Weights of a small image captioner.
Model: 18.1M parameters, 64-pixel images, encoder arch vit, encoder norm layernorm_no_bias, encoder patch size [8, 8], encoder layers 12, encoder width 160, decoder width 320, decoder layers 7, decoder norm rmsnorm, decoder activation gelu.
Training: muon at rate 0.0054, 3500 steps, batches of 64.
Data: trained on regions of photos with short descriptions (Visual Genome), 2.2 epochs.
Rows from block 3 of the text decoder of a small image captioner, named by matrix and row number. Rows with one number belong to one neuron. Each number is 128 + 24 x the weight over its row's rms, rounded and kept within 0 to 255. All counts start at 0. Numbers have three digits each. After the name is the row's rms in percent of the matrix's.
After each neuron's rows are labels from the 100 texts, of 14976, where the neuron reaches its highest value: "tokens" is the input token at the peak. Only what is clearly more common there than usual is listed. The data: regions of photos with short descriptions (Visual Genome). In brackets: how many of the 100, against the usual share in percent.
# fc1: MLP up (decoder.blocks.3.mlp.fc1.weight, 1280x320), inputs 160-319
# fc2: MLP down (decoder.blocks.3.mlp.fc2.weight, 320x1280, transposed), outputs 160-319

fc1.664 093:129079118146128097128150119131117135129141133127119139130139094105169101133089152133141128121111119162117129166122172105149120120132127116146111137089161126137121139138157105135122125139119110089113127112128148130124105097165116079097128162091112122105163117119104093142121123101113079112109097106117104113121117130170135115130105088140177118090090137171137136134129072132127115104120161138129148094141096137112113090144149148115111079131125108129098129142149168119124108129146093
fc2.664 090:129138151122103130183105127159122148181147140102154170137143147142149132128177144155115184134132085087099123089146145120113093138080141147084134140146131124085166105131147101075104149132127155146137141102165105118098098137072175143144118149173096098174153111138137153129102114106150139115126157132141182137156182153141117124112112107130161094170087125098141140086117110134185131149104106139183142115148119102148091147102087123129094135105108164152157156112114147118109135161093127
tokens: "man's" (26 vs 0.1); "a" (20 vs 5.9); "the" (15 vs 5.1); "woman's" (12 vs 0)

fc1.478 076:178095070141132108088108100124124135133156137169128103153100141078155105153132097106098098142129138118137122121157135184129122128144127091103151130104114149107079143139130115084122159139138109130106134135130118142126124145138144153181139146114171134112124163178082153143164130100152131112117112142109084120167136131163158101167176130097179163142142141139143168139158125113121165180148089123094143146167154125119122089105159153165128118124124127109143092102120080133156141138143114
fc2.478 070:111156136127127125150119160119112131120127087148112100144108153103128160112140156087186186123142088135127140131146104113111168114127133139146107157128129114112152116129123140127148115140131125145158103148123099154134093084112111072137130117109143163152106138085105110090105138132094119161141190171129148127136140081116116127119076164130119165129135171127122094126126119170118166119149101149169098162113092156086089152133123113140091136144142105128089190121152129067111109138129104
tokens: "of" (22 vs 2); "coca" (11 vs 0)

fc1.369 127:113085140130151127179094171124110098133126110156149102092098110165115143109138102110140130112163152119143116127120106117161116086156086103134117149083117115101099160119100140147170089134111097140124184191122131129108155144086087144110126131125092136121085132077127100111156151101150177115130066169099133132091147126159130135129106136150122128133128093101127129121108108058114134139116126120088090146056133137149161153124160136108114106144113138126106130155130125108159120097148124
fc2.369 127:096159108119085103129124118161122131079101128115178168116100090127140136144135150113136148149111133093134119130154125167101116133110133171110161126086120138105109119137080111113110136115115144144164116125157141159120148082102111130156099139197132111125129116111123138105161108147127156134150139145123110113088170081163146153129126167154126142105121122093086130131133162132146094119135107114137125151087111110123168174151168104086087112108112125148077121169128136117167151149118107
tokens: "the" (24 vs 5.1); "on" (17 vs 3.1); "concrete" (9 vs 0); "cement" (7 vs 0)

fc1.464 079:107104156144130155148119143187098149178094123141084147134139125106133144142165126150153132172145146182161117120157120131038118104140139170133102180126170145109115157127111116176121129085110112141112126142142138107110129138109091156157143125168141135113161136121119087129108139108096107118123126137128099161119127129145161115133136098113139102103080141137066143150121116140130149125125117105156103104110200125142130167154127115094118122099152115139107101139157106097135127112103141
fc2.464 085:151101164140193145187137095096107158134174133133132155122150150119151116110137116105129135101145082128153153131149150148120129066076113131107164126159144156135140096110099097165127127143139123146166155191096160104142108111124116103154181196092158091105118125120145129116120101119104136130156127106109117116121101100142146183106134159146115138090129151139159135110130182139156082107108112115109134086151172130141182125152128140116107133174157111206137070134094152105118134117126135
tokens: "parking" (23 vs 0); "in" (22 vs 1.7); "grassy" (17 vs 0)

fc1.361 117:144113173129084159114116086095156144109138138146140150127109133142092116118155169084165128104176111166083109150135149100113153114120091124138179116136163131100153108114151084076122098164108126137160109105139112144127107094113123096132176122082168138158143141131157116153116152101122115164157099148114151130138122115100095140110123129094123134100113111172135110160121132149096111146106133122101150156112116101126078124124114123101051148114140153106165136137150112149127133100138174
fc2.361 120:148140098125097132135092118180115124132133090120152145138094075122138139147085125085108101106150136108152122114115067097149134118111134106109134167155141110130098162152157139175090113138140141106122179185134125127114138126132110143115109134129165112083116114117097141126134121115152094112105122150101092116121132126117119133101165118107117146150087140116137172096084088139092094137100136120134130111122126142157133099107123116139146152094150118121138104198156139139180129120143102
tokens: "wood" (33 vs 0.1); "wooden" (22 vs 0.2); "banana" (8 vs 0); "words" (7 vs 0)

fc1.533 107:178125128108107149108169148084148165123088152116120093132110118144111116092161129110145089136138148121164134105100141144093125133107132079140120123138159108123115125131106122119173121094106131117094151144119145157126146179172162161120126134106073122079114156100125146148099073111114135121109108113131193146155141121157147123122089126104127111151097127130165108162142149099113135181112132125149117102177130124120156124135134116138089123123126119136153127078147114130100096140106174
fc2.533 110:111166119161169119105132179105121080126108128093135151120143063151125170144118152124118089152144141113098118158116117098123135160133154113155129133156126185121159144156143150089113116132108095110085144120105120132100100110125115150137096108171100122131147169129160147168125121103144114119162155111124104150089065116158116096126124166130114125157149105099103129105148138160162163164134146123126136126153123173141123146112112106171146117166109087139079093106114119143067131133154077
tokens: "man's" (25 vs 0.1); "has" (20 vs 0.3); "with" (17 vs 1); "person's" (10 vs 0)

fc1.215 066:114167126100121151163125117160133116111157072160132115129119105107107124133159069156125136118180125143124089118114090125140115146159161139123124144177171123134167133121119076120090157117145132123141148161163166118108133120119161163143136162108120159133130121128155153127116095134132155125136106121163098115127104093149106104132141127117097143128117125161118104102140154149117158159136181102114166126109079176128131120130096148084103113146152148125103162124147136169114100126116120
fc2.215 063:132122137116140141117083160085112102137103084131101135163146157118124099102108120171119116154126127147090092105102106158171158114124129075129158116134132141122140123125135102131152139132110088124156141100144121119090110131165099131105144115132125167135141119136117090123154108132156116134149105141153139094109076151129120146078185138143115125151135087056159101123138140094092088137077104139120132107119156106145107099127197128151122130101141118109091086081135113111145092131104173
tokens: "is" (14 vs 2.3); "sun" (12 vs 0); "with" (7 vs 1)

fc1.721 090:101146135146100125093154083103127068111119133129132092072147117125152127131131153128156127129119103110106167121136088104145098149113115132136151121121145087178156083142116108125133094139149110118132188123118135114099139179121135139092152142123146141134127122120169089136087165121111142130128106133133108110149167102079114140110079151150152138123136171136119107102137163149148096128133105131120120154120141152121119123149130115118107155141118125155078140130138140102103123103139116
fc2.721 086:125096103155168136170150160143147126127118115159114160128143121110108091138153138122117090134113105141107115132142108085083144137123139147110162119152112112104099139142149136128131152128141110125130137186155114145170135105144118133132101095136178130149155149108154112068110097123112132150125122131113142138137124134141166134144113102110154125146110121149105150138150141101092171049109112126112154152107118132138114142128139126132122116111087125107150155098095110189162149167134143
tokens: "the" (16 vs 5.1); "black" (12 vs 1); "gray" (11 vs 0.2); "white" (10 vs 1.6)

fc1.626 084:093145160187120116117172089096171115122094083175153114119158129104125139113156147130128124126151130173141118161118157095127123103077136137120117141120105093169104154133125138124155101129129100137151162143080115084120133172147125152098130163116140076104136145123169106150092126147108132095159162124093134126119126125129081153126114123117111133118117142140129142144170125089099094122101133133129095085133141142109152117174151125068097200137129159139145128131144145126128141153092132
fc2.626 085:098147150176158128144128142125128125150152139096147177135111141098113151146172107133148148113121132109154143176165126137119110151129154112139120145137154119110121126091076119129155127122124095124153121152140084137149132098129136108145117131106122132108085164167086087125149141146156134159069135121141120115136119080133122078160148106132143106108090140105155129102131124135118126117114156140126156131156117132108107104162134146144139115161146120119119164105127082155153098140113132
tokens: "the" (17 vs 5.1); "blonde" (16 vs 0); "an" (16 vs 0.3); "a" (15 vs 5.9)

fc1.483 102:129141100128098151175085119123115087128105148182130150171144140147134136141089156169128093170156150122151147127139126098140159094107136121119157124123131155139126142122136148142133130097124101151021124120159154149123140111167102134130087149126117141127095149161095095161134149134141164140121120167148135120129125122157088084156158143147141106081175170112100111134153134123072134132117130106078143134132144104121093166123120161150191107139140098133147104106140152129178145159109100
fc2.483 106:118119099117132149123097100109172162128171143125118138151136154133113147151118124110127145121135109130137131130139167161146129133117152133172112132078105117126141109106110095119118104114093157092129129105100139119119089145117141094140113097121143170121131133116127103128130075129131094133170094095130154133147151066159098117098172138152127144071114103140143126141135105113131085117132142138122144174123134147115108165132141178125164124131147094174159104169150142112125102117110153
tokens: "the" (30 vs 5.1); "arms" (12 vs 0); "parking" (9 vs 0)

fc1.736 123:141079141130102108158133124107103113101119146133123128092113117127121127139142146146124158089133125087206111082114137087131122138147120076120140116110120148065132116156144118173158122139143121111117103168121101152132107140141130120092153126140131119106151136118132148128111126144130113112145100110163136151112149064158175141150141118115116134087098152133112138074143111094122133148116144122106136097150150117122112158107107138113168135134125120106138148099125142132108158107116171
fc2.736 116:141127132119102106104128127104123128129115149124130094107142135139124116119109099169148130165156111122117096120157131132126147122116101159131140089143159133111114129119097131162110137160108167110148121145138109136090143090128156125174126142174152132098115116154152130164159084150135151125120142116138135128155152173073146133135117156114098124186150092120209135103151138131143129125163094088123126104107110095122110110116157124163090132100107148131135159062142125114163157126138111
tokens: "is" (31 vs 2.3); "snow" (16 vs 0.2); "are" (15 vs 0.4); "with" (12 vs 1)

fc1.234 086:108141150147133131116159085114101096154114124145120106117142108154142117139116157141087160129127181171198089116147127180109143102095120115106178142107113138106124149152151131168153167153152127114133092150146128174165107125150166146130093132167155150184119097128127148142119152113147139085080104135121115168106123150117103139092142134152120138093179098152115170120127144116103158135139153145099164123128134134131097114077126111097111190081115127127102108088152116154110108136184106
fc2.234 091:155088140145142126109065112163157089131139095081100117097169121118094114093133101099161135122112107147152118102147153177150134121121094157154073107098127141145120136131118148130105122145083158131104104143126148100128085133096114093143135097140139121109105148160137142102142128113161129125126148108111144113132129151122129103105146151157116197126160083108112159142139114136105110103166120129166106159134120147141150108127124099155127113125148147125128119131107141152084112161140135
tokens: "and" (49 vs 1); "," (17 vs 0.1); "a" (17 vs 5.9)

fc1.488 104:118103160132080139120107136144131129119163152137102142146134184107129165150131125147082122102169123087152131072137141145185083120102118095162149126127150184151116159147155117123069125130106093134098124129164175110106126130148141151133173107117117154078096150120136108120133114145149166147104103153118106193111135132168117175144153125176145153095095158110090108132124111115123135131152184135156150127126143114114144158155181140138137146124106140130154118148129132133107111116084184
fc2.488 098:134122134171101157101147145135127081163144101129077137111197098137121141131125156150117118116153145137186143125123129132128130155126108164116093182141166102133149119177121113143116179096145111114179123157131114162066154155166103116105123145093106117134127139151113132133110090123152151114144100093112125134103093151122109119138158113157128092071126113097102168149133116135127144120114167134109132108097146113150149115101134110136146126122115138102073094137111116104136142161094070
tokens: "parking" (21 vs 0)

fc1.368 083:133142136114108140124105090143142134160124136126142110140150140099197132150143145147125114149114118118132121126136139157106118159120126150110183077134125138154112167143124116087187121149161101152139156117117108119157093148128112161130073167139153147151139092124154152113131116138126095141115104182132095120122139127124133138142157147133116084142151101144118134110071165141129131143118155139142111127118095176129151127138140128150082150138139182185113107155129176138150097120165130
fc2.368 083:142065131112096102133100095110112128152122104133164120112139133113116114167098096097127168169107144115152135135086146124144149129124147127156084131174140117138149073140147178137118132141148096115104055136113152153121138145135134146135128137144161123115129151103110117118118129100089145117113136098123147114131117195115117142106103126133147106100141164115132161172116115086186147136110106114096159154085152162130120111151119146133139123154175124150157179145104119114121155155127131
tokens: "of" (40 vs 2); "mouth" (18 vs 0); "face" (14 vs 0.1)

fc1.515 149:128157147147134137137136125133164150097144092089160156124110150134118101155111117108140103133136103119067081097143079119133139146135135137119133111106147143138107097100097153096082100133073106148144134105154155127097146121118148154137114122136123123091122142124110154120130148136150134124093193159140093106145117139108166113154148164083127109185099075144182121150095116113101127125103140117135092139102165153125138103161125092153106152100133118117133101133109137120072120137112107
fc2.515 162:133118176127117104140119150084101107119136145113169099117102161154128154130123142095174154109110135150129091090122120123118091098146121103069135109108082177077120147135116140091122122118138096118138136109116147151092132134118150120055143141156104146134141113096100130145128146145113128114093108161127106152115140119136148152129097127142074153118159127107123111150171121122108129126147136115086133117101110151112145145132110156094142166113123106109099115093139119152147126135210145
tokens: "on" (77 vs 3.1); "the" (23 vs 5.1)

fc1.429 103:127132125108132108120118087141122117091109162131114125116137140126082151154135171071126122143149140136137110117113115114074133089123135117137130129170108151155151111122146115109100089117123089157141115191115106115112121152110141098093172155127176087119106115089098131131152180107115091138118182150126101122149163093092098135134141085143190121099150158118108114141142148139121150119102157137123114147128128086124129118105112109113128133096140130130113130120086129087104131100170117
fc2.429 109:124141086137169137102134118131162112138098122146139129144121132138168143121096107133127147154126139129145150142074108128177164129120140112131125146134095122130162128139095115128114160118136144112091065147117163101121158104093133189108163164110124140118115107107104091172101159154117109129155165108145085117138134123096123152131159156172175111094098190129167096189152127174098125130114105121164093150126114099139076129132138124123104165177123123116150105142098173113130121111139108
tokens: "of" (49 vs 2); "with" (17 vs 1); "stuffed" (10 vs 0); "white" (8 vs 1.6)

fc1.355 073:150147134148151106127149136149146125134141138149142136122113112113137148144143158110159150116110119120122149137123123117144095177123109127104145123097132116131142103137113169120084160144146138112131161088110163129059134101147137161081102124141153159136122104119125133122139141107106141174142138142117118157133124120123132122110117151149103137155196153167119119078113151100116104141102111151121106133120147097155085103110110146144137194127135119167083114082142119110136108100108146
fc2.355 075:133131116119145129113160112118141110115163140134123133115134123085115185103081132132121103138135130117148132102146161132136113129162110154146130140156118113106118119114135157131136072131122127118126149135092172129138116156107160144151129121089101126154120142130164157140095086134140125153101079105166137096086167153146118100139141157114181085069080109083098147137118137188119124132123152124183142078123150099126137102129137114140146111111129154116144117162105152126140108179134135
tokens: "on" (86 vs 3.1)

fc1.118 083:130088136170151141155113085098142122122117106104094163108181138118103128118164123134112166154127137122113132140125095117179151127110125132135099100120145121144122078114139126119134116095058127181111120138175115104091130113127135097114160128094122124138106133121124097136146148135167095125101142076174067100120116117172166097130181085132156153170168126101121112132116137120118174134123130139163082145141169113109128106086116155091131112098115113093121098150142076158053133135157149
fc2.118 085:125129128158086140117108112149070131108124156130176118134135098114097149107122123119130148092127167149098095128082103151154089113139132143152086127130124142165128095095119167129096159165111120116103093157107165159133141130091112142146099089186169166155135150140118139087148125152140125144183101136169117068128120127137175169103119099105077171128117112154119104140144132107144105087133106194133118138089121130098133130111133143125107117178152107113093111108120128109106163130149165
tokens: "is" (77 vs 2.3); "are" (19 vs 0.4)

fc1.536 122:133150112104125136149122157142064143138135138113119160117116114143132125126106133115119140120157150089164125136124135162137130120132154171103148152089124145129131115128112129116151150134120066083155144120108126136100154103116097161126073165128145148106182162108132168165176088125109107120076148164161089097147112103123120143127155102086127106116161107140111104118105173101139110088112119126128159131121121124101130148115090102120143125156100146097119130120095129107170168115143156
fc2.536 143:124120126100129130165121097116157122113118156165142156106097115185105126144133141112131140080094105126166067126131167141117115178166119167132101110108130105076087130112125115122130108097102125134128114116115121121146123138095109137105099136121139124170138122115124164110114136088103085104155072118130182155134124102138171198153142089142145124110120114146119117118135088123145146138161110137128143130128123121104132155078101138120140153142161171143121107103097127157104151145114075
tokens: "looking" (57 vs 0.1)

fc1.673 086:113159115111090120101143122161096155146127138112132112143149142129123125141096116149136165139113119170171142115169113139129065132145120107155135104103145164077149122135138113111126101066125123135123128103167153139123081121125131132097121126205089120156121119149145128161143124110123112124117107148122137159082123157079127128140117111137103120122151126156146140150132138117118135131149136103143098070116101124132147126152115098145100158139127114141120120155150088149138111127139204
fc2.673 079:170112120136113149151118108132135120090110122084173113136124143167099084118177143092122135127147132128166128126123136139112118118108111081134146100125131141152159146133065159127062148116113112138104132145116128104136096126145122101128158119082118092058142169114144153186108111086141119161121146109124104119117126138144063123178135158127099127136120189119133101139148123153150106126125155154083086164113113133099134146127156149131120152107146123151117148157124117135138118134085132
tokens: "parking" (18 vs 0); "flat" (9 vs 0)

fc1.335 103:152126136096160163149148127136137135099137082145151099134146135150155128069132128078112109143121119172162167132156132108192161104159148093119114082158150125146133147114146145094133107078082091127107157169108172150116124118141123142108131133131135112142128103103140110184130144089150112129132097131144138146129130162161146144128145072145091103114104130117116079139145162158136102153125117136118162105166135095128104158136142115138148177122131121145111077115158156152107107149160139
fc2.335 108:131185137183166158126148093147153145131127119150110143140115119133161101133156158163136143137137137093159140121100101157148115095101138135128124071123102127122105126115129106102133165087137118124083111169137144102150145116116112118137117155122153160098122091144168135177091137169175086100108098103101105108109126108147169138161110121113142128122097142189120114119107119115155125119123100132113128139154166100165135152113150114130152164134142139096119135164093157139201101099078138
tokens: "parking" (18 vs 0); "arm" (11 vs 0); "knee" (10 vs 0); "wii" (8 vs 0)

fc1.723 114:126135138130118091131122101083121169142132129155116085093159095118128172123113125103148123146114144114171164077103147179152113156120169134126146124127124132157156099151068145113145121162104136118162149142125106163102142145191129117160143115144152130125129103165127157154129105159122129088143160092085161139119171129129184134101123097125132124170133105109136101132115141079161094132155142134079108134148106101104141139102129116121118097105113098108107115167134123099136089125117112
fc2.723 118:136159137104103135129152129120147142111105117111136129145149130113135120146185122100127082135070147105139145100136128126117159104108145114126115166113091117159129133159145126088143135080094143093124139091099128163140115115142162148122177111110097131151130106145152129161154107137128105118134131180106137131100115125121203132134121169122072127156116138139139143106069121105143136138108127115135124132085144171125119127122167116129172144138076127094091126086102155115134119122127120
tokens: "the" (46 vs 5.1); "to" (25 vs 0.3); "a" (12 vs 5.9)

fc1.245 098:122145109140126111114131160155154142115076196135149147120113137099156143142083114123090153161101107134083085138102147142136151119143161111141138144113101136105176112091127112187169167116154099135111158104091156122109117116147112151193120147061133175116149138149135133118125136114152150162109097136113134105125155142163124107151180144146088116130109145138090132137124132104129179133113082155139100111108114099115195124150132099171123093124138148107133098146135120123098125144065120
fc2.245 096:130109127078107149092144144136139125077121125131137109122103064145146135110096163156147133133173108182126174090115131124169125124157167079107116130097147112081088163097116101123104116131150119163123127113128125153149090170103138110128138150104145123127138099177146116159141118121138090151133108155136192134130119089121165149129128144108153097103169085146138197133133122089100109141118136120125176123097145136088072113182131120116120144154154108126090094111163125107116133100113119
tokens: "of" (35 vs 2); "on" (9 vs 3.1); "white" (7 vs 1.6)

fc1.467 050:141103143087129096126148135087115122159112134162139112121108108164118087124141147111114162166114131144151127127143148117122128141162115121117123116116154157099103091147099176128112120102106152133116118143116098162120109135148141138115133116141098107140117105129143094151118134082083083117124133057112139143170113098135136121119139133123148085154068151125153084139112129086098164136173141102115122089138112131109104101179089090124171113156151143190119139099148140143126084130105104
fc2.467 045:115153138143160176140111121105137158120121104146109090143170153128116115111118145101141075126143148100170136106130109116100183156092111130113132134128135099132107181110148125144135169117110107110100126148136152130117107122100149093117089091104122153122165141090114178109164156192138121135134121163139103101107111141130126120170195125149150127117141103114140151141146142158117101126115104187131108111151143098131128138091106089152095123122152113123117111155084083114115164163145134
tokens: "man's" (14 vs 0.1); "his" (13 vs 0.1); "made" (7 vs 0.1)

fc1.555 140:118103127153143132144155108088165121104166162133129111107141135120120103101139148145132120098136142187148144115146105125105101119148105119134160140137170152183116148171171087089110156135113174156096154131107150143097080128173084133136157133134121132147110117173078158097096085146135120105105105107105094096129111132166118107097113149129152096151118071122085028130120129140143132166136112150069127151149149153178158098121164140103079162149104161169096124140116120108111139104115145
fc2.555 133:153116142139164144125131141123160160107112121137108128135120145130108138103120102179139083125136075144119146157140128155141127178128153124140141130186149122139138128114126129138105138187137121117155128126162095162108106141090104124131126132096146136129099160141118107122134136129135148120098106124145121130105138112183105157134135135094133079114109132125108162135131129132120124089123203129146141171118157133099150113089130167097121104126114118191094159120070077159109101118132166
tokens: "on" (35 vs 3.1); "a" (29 vs 5.9); "of" (8 vs 2); "back" (7 vs 0.1)

fc1.192 112:115151165123184156138094113163130141162109100145141139120118096131115091142113154148136149132186154095117125120138121142095134134138169138081119137147150139120117137088129208091095128145085094076128177120135124143145160140137131140131153167113128183148134103122107145121108135082117142167149126169093145142159099119132161088096177122137074145102163099111100115150079126119103128102136111151110100128134123110142130119125104112108084101114153137091143123173103129110106157110135101
fc2.192 109:138084085139079176143107087109117151096136145155129125122146115092132111130140100148136109105125063142161115115125119168137112136091113136120119129109159126115139096166162133109155132133106102127144131136100101109171117113109135133110156127128134165104112130123120154049148135140092125074159130126157111144123114116149126113089136107174139115111086123172157131106137104160111143102138127120119139116157127138114121149070138154136096153165140174102152130162137114125138162128099107
tokens: "and" (31 vs 1); "playing" (25 vs 0.1)

fc1.600 094:156152177101118150118122088102125137148107120139113145136162085147125095144154127089118110107141079095130096155122184121081164125129125096110098097124140121124115129143104106159109143147124105148113147098157125167131098139150153111156136122135178151131134121125191129113145183162141141109121134117116105104155143118143121120138145145141103117145112108116120139148114128152115133151148143111129091117111093129107136102155090108137110160120122082080094076093144139083131091094138100
fc2.600 093:141137086090150122168123129156100129125140117119113103158142137129075151099171142183123124103147160144110102147104168160112097132107112180149116119156146101114106122150085130128141111139144099131135154131092151118125181135125109140183157122130128153119142119112145118109144064104115188150095122168137118103135156118117112189128159114164121125135112148158133098135130167119142167108129086158130152146149125131116118145091116138144118105137134117128145106147150126076133141128146115
tokens: "is" (20 vs 2.3); "with" (17 vs 1); "shirt" (11 vs 0.4)

fc1.125 119:172158104110143122120094111164115117133106096105105099142116116053116130132138129129094119114122103190160135105151079090130134121157095148127089180144127109127101111123105078109143139146129128149106114169151090140115110087104109090122151114100162115124088102148138118098144133140064131123133119146108150141109119153112143114166150156115116101115102132117141129151155127087133130164100097112160154145120123135102130151121135150129145142153125171110172127093110121141138097187146125
fc2.125 107:118125143081144149123120096115173117161137154184145132124130162154153115152126122085121154122125119123132104117102118153138092138110122139144166131129120131134145113124118162156114106122119119142147082131146154127144099157121137125084149151103153125120108147069092121156128122142078129140119133093169124106125104121084131148130120099171160136097136112123175115080148146151098124167146126131186121109079118086164140099166122121127087113115091116108114139112118102126125122098130110
tokens: "the" (18 vs 5.1); "of" (14 vs 2); "in" (12 vs 1.7); "is" (11 vs 2.3)

fc1.304 126:149170148130093129119179145116131096122143124130153119135145145155166115139150140099123112130146112129109174122130099097128155127123105113118105168120154150122069136157139183130172122106097090154122118154102136098136115131116116120103164131120152139103152115131092134102101141146103173165129153118088192127126106120152144099161084101115155133161122120158123119168080112123120146123110112086123085141129157113103161125125164164083080178145149095136122142144101093149076152110148155
fc2.304 130:128162151141118138132159118073167145131077156164136075113119101138147165124126134142144118099123090076127118138096143128114143120065159125132154125157137151153124120160127129152112108142125152116120122118100150122096121116141126107100097134127109112159085164150106114161123124055148134116152134116139104147141080156126123121136127150105123136120125108146147152100125071121128105128102145131132138150141136138111150164194161133158065118104116087119087149108147149148042118062140157
tokens: "man's" (18 vs 0.1); "wet" (17 vs 0); "person's" (7 vs 0)

fc1.243 080:122153134180118145119162135168166111153158093135157132135127128089062108145139123131119099149108072111146128177168147099151159107142158116122110109159155152148092123108107153114122104106111110154120124142138107160129160131092143101112067153109123132142111145103130143118176136099119106116133171164110103202119146167146133104112110084140114118128121139149090153128142120144094096112114108116092142142087121148071149160163100147116096123123108126113158090120157129098107103107138136
fc2.243 073:132121156204147153139150144091116159116157113121120128132113162096144114112142122104134192129160117102148156110132152161123137123125150155185118120135123123092107086130071128154153127072152124119097161151113148163095124109151154112151172166144127130143110134094124121165143138126114113143128098101131078116134136103109090114167127118124122115146145108134121163156160087173132140147091137104114155089136161169144144121152180112167114144121102120136110134108099170121119143110158193
tokens: "parking" (21 vs 0); "american" (9 vs 0); "traffic" (9 vs 0); "game" (9 vs 0)

fc1.526 127:120162140148140152108135176064154100082110129114134137138151116105143109138119127108165100130164117161144163130149140114133182087137106149108106138102146129135128126115161119098163121125131110086096117163078112171116127147156110149115149124118119096185164131161171131110122161181130126098126159104126103149129099181152106096102141126119148142106150142104127121136129067125128182143126112111137124134123074111122150097149129121105128109124174127156146109047158123111151085110122139
fc2.526 137:165107134113134150128163112125147148125152139123080121152127095133121138117129113087100131134140127115111152216126102149124144177149124138164101101159144096137141135135138123126120108139149108113176126118089137129115123158122110130148100133144167101152103118153118095110138116105113110134078160133133122113124097111136157139145172078153091157138116087150164059114121159125067138104158074121129145087147106146095109124112095134125144134101142123146107102141100169156151144150096093
tokens: "man's" (21 vs 0.1); "blue" (19 vs 0.7); "her" (18 vs 0); "woman's" (13 vs 0)

fc1.379 065:153113126152178131082130103106109116172124093147145099143111136128165129155125119122130095159116144151110085125085136120079148123117097142128122130118164104113129130153117067081121094148105125076143157115110147119098076112121140116159144156122180123106118134131148142129118035135112177136103097167118087110123146090119164071104163163115160094160159142166162117105110073162142170130132134082131104146130156131110144115091100130124095126150081121114150117130120133119140126157125129
fc2.379 067:092113129098110112135083138192138158119149109127124151133106162149108119118181134128143159100136096107128138071118107109132125147157094117108144125138123166138118107101104121104129085139115113151116143109144130088158134095116169095133116130103097117152145140151124106111107171160116092187125105127132141112147116129127115101124113104120147172185182129101138153150119102107096115116057117146103099094149096150105149113157111086150077112088137142163112160148101147131093144147157089
tokens: "of" (34 vs 2); "fried" (15 vs 0); "cooked" (12 vs 0); "fresh" (11 vs 0)

fc1.481 075:099107128140131124132163086090164144137163150123140078131134054108107120132121081102100125157160085155130118132125151185151154121157117129122139122117137151107101138129104119149139105135138167098087118123115145148138145119114072107179130107163128118121147163124134145107137178132094095107085121102139094095157136151137119100118170102147190117113142168150133160130149141158122131124131162090157120133130152045130112084112096098093150101137149151144093128133128146100118085073107143
fc2.481 073:157085119129121126154145082096137101118165142080106164106122119184140135118135110136155170121104077112120125134083144098121148116098113143151167099141130155071141140132143168160101154082142138149146103173124164184150087127115113178103090125134067143121153127115130171132150160121123120147157122115093130142104118151117105124153113128153116127143153123153052100144105102125162115128163099159132086126159123089125096141115115124117163163158102101124133098109117124121135139125119140
tokens: "of" (35 vs 2); "with" (25 vs 1); "and" (8 vs 1)

fc1.147 088:150143141140127112139111136096137096160154136129182151138109122097117152088117111134131096137096135111099132156156084128104134146134102153098140109095152141166129082143141146136144128136099121144116124127150164104099165160093090100134114119150106119112111098117110124123165097174120109125093137092124126126086124086171146111135138095116131132087142115169070144133171105103134149171069128103134108163145097120096127117134079131141145152095130169125085142168103080128100135114164162
fc2.147 079:167087132149118129163153092188139128077120130173129079116147163162137086138134112115085143111119175134118086104125152104124114122148171117161131130143122145162157142123124125169124133130099119107102114161093124118137091100137080144098093133092149146175160125146144086105121124155140118099183163172113101135135148192133146144138129086131100168126079154133152145109111164122142167102116131158104112113128170153132118112122144159117082097159125119131121142113115129168130138101157131
tokens: "is" (90 vs 2.3); "are" (10 vs 0.4)

fc1.606 108:110094146107122125132094175124099152094152120160140088150123074145171124148154104087134132145119180077141100165167173161170154131083132151157130074141149164151141128133165095147139128115128128154110150074152151128112147175162159128110129128155116118136153155155123164141143129151119113126088148152139115070107047124123098098134155171108124135099119111110135136124096125117135132144125153140140125147120106115162129152113160071168133150101126135125104102148177113128128126153083103
fc2.606 114:120131134111120124154154130093114137132165122105078144098129148137106156125169138138148082178154117122123160087154102113126139130147084130146127137096095109126108079088138126101141157138200142128104112134107125094141175055142089144153123164139098129121120147122140118154167123120124132094120131143145070121146113104124147124159131132123120162112166128113143149129143148106089157126091146164147100111183097131151141134106168111112154110162142173171163117100171105136120105152127105
tokens: "looking" (11 vs 0.1); "on" (11 vs 3.1); "facing" (9 vs 0); "bending" (8 vs 0)

fc1.36 057:167103153149129122109152113108114117112118159147091133141123149118081159147160133112145118131135136150133124142124151095161137116146114136113113161138148171104096104118129118119101131150116097098122138137107112105097103110094110141112114136151101141154135142109092157133117127075116160096141128155100095164147091109164173064162133157085120155132138090122112161091170109142108141130108102122141146158117148128160069119105107139142138153186154126120113175181136115111153137130159136
fc2.36 050:108116092137088100136143138126142120084118148160142145114137143158167106107119068148142147116096158112107137138101117132111175147101173164112158135112118092132145195143128135126164116138112131165132119109156173170115092127124143120146108076109135131193117114140100088137105182151146128154127125131100123123166154138084106155125170153175116143151111103140141111111113153144143090144188104148150155127123109106168141110123148089136116120128122133135153147124117117133144097123111088
tokens: "the" (64 vs 5.1); "mirror" (11 vs 0.1); "bending" (8 vs 0)

fc1.59 101:097118143153133097113162141104102120139089116097123123136127131145095166128113096140077106137127139140128100085183099104146087156158172151107112134128145170129088116137179105126154120121127101088125138131103151116106161135136131157134130126069098137119123156128130142109123133112062137140129167145110138091155103134142155149134085143160120112115133097148115148141073160104129094188114150141106135166106157125121121122132075076179119147116114148099122135130117112148100106134129144
fc2.59 107:115145120131150137125139140114143130113105183109183160118099164160161123106097118155099125145066108148109108132116122132134141119160135111144185116063123164142165143116110063132132120116112116123115099120125130147147108168133158141154074093127158125156143160116141170180136161110162094157121157112109111138136132172154125096123147170118148119105143129136123118120131128128156101084107146168177125090125096112127167083158141061077169135132081130131091114130118139135098099135123149
tokens: "looking" (58 vs 0.1); "facing" (11 vs 0); "water" (8 vs 0.2); "pointing" (7 vs 0)

fc1.131 101:101103180174090091101141142080145081099136112130153156104109128139162117078130143141129108150159078133160103142099143115142121109179137132149125119130117102117087153118108117122164143150137142124163139154135141104140111143195101092132163154122168120138146083111105128106076143130123131090115118131117139143174145118153133148140116115105156146106117133163147148147125136073180125129139121132145143143142143108110080145126119144129104195125129128176086164119113104141132105123117128
fc2.131 103:124091115136185096119117114156138144103138132167126122085119159082173121167147152109108156109113124113121148096175150136126121128117147159118142101129124132118133144114142166113134147164130163140124099117153079163146141134156110089130130169124085128133145158144100131138133154103143158158128131152107107117130153116158140102124143125122090139130113200157116121106115158157103105121137137101134166097101135121136084172109158125145152122155158148141143131118155129115135140131129138
tokens: "of" (46 vs 2); "with" (26 vs 1); "has" (25 vs 0.3)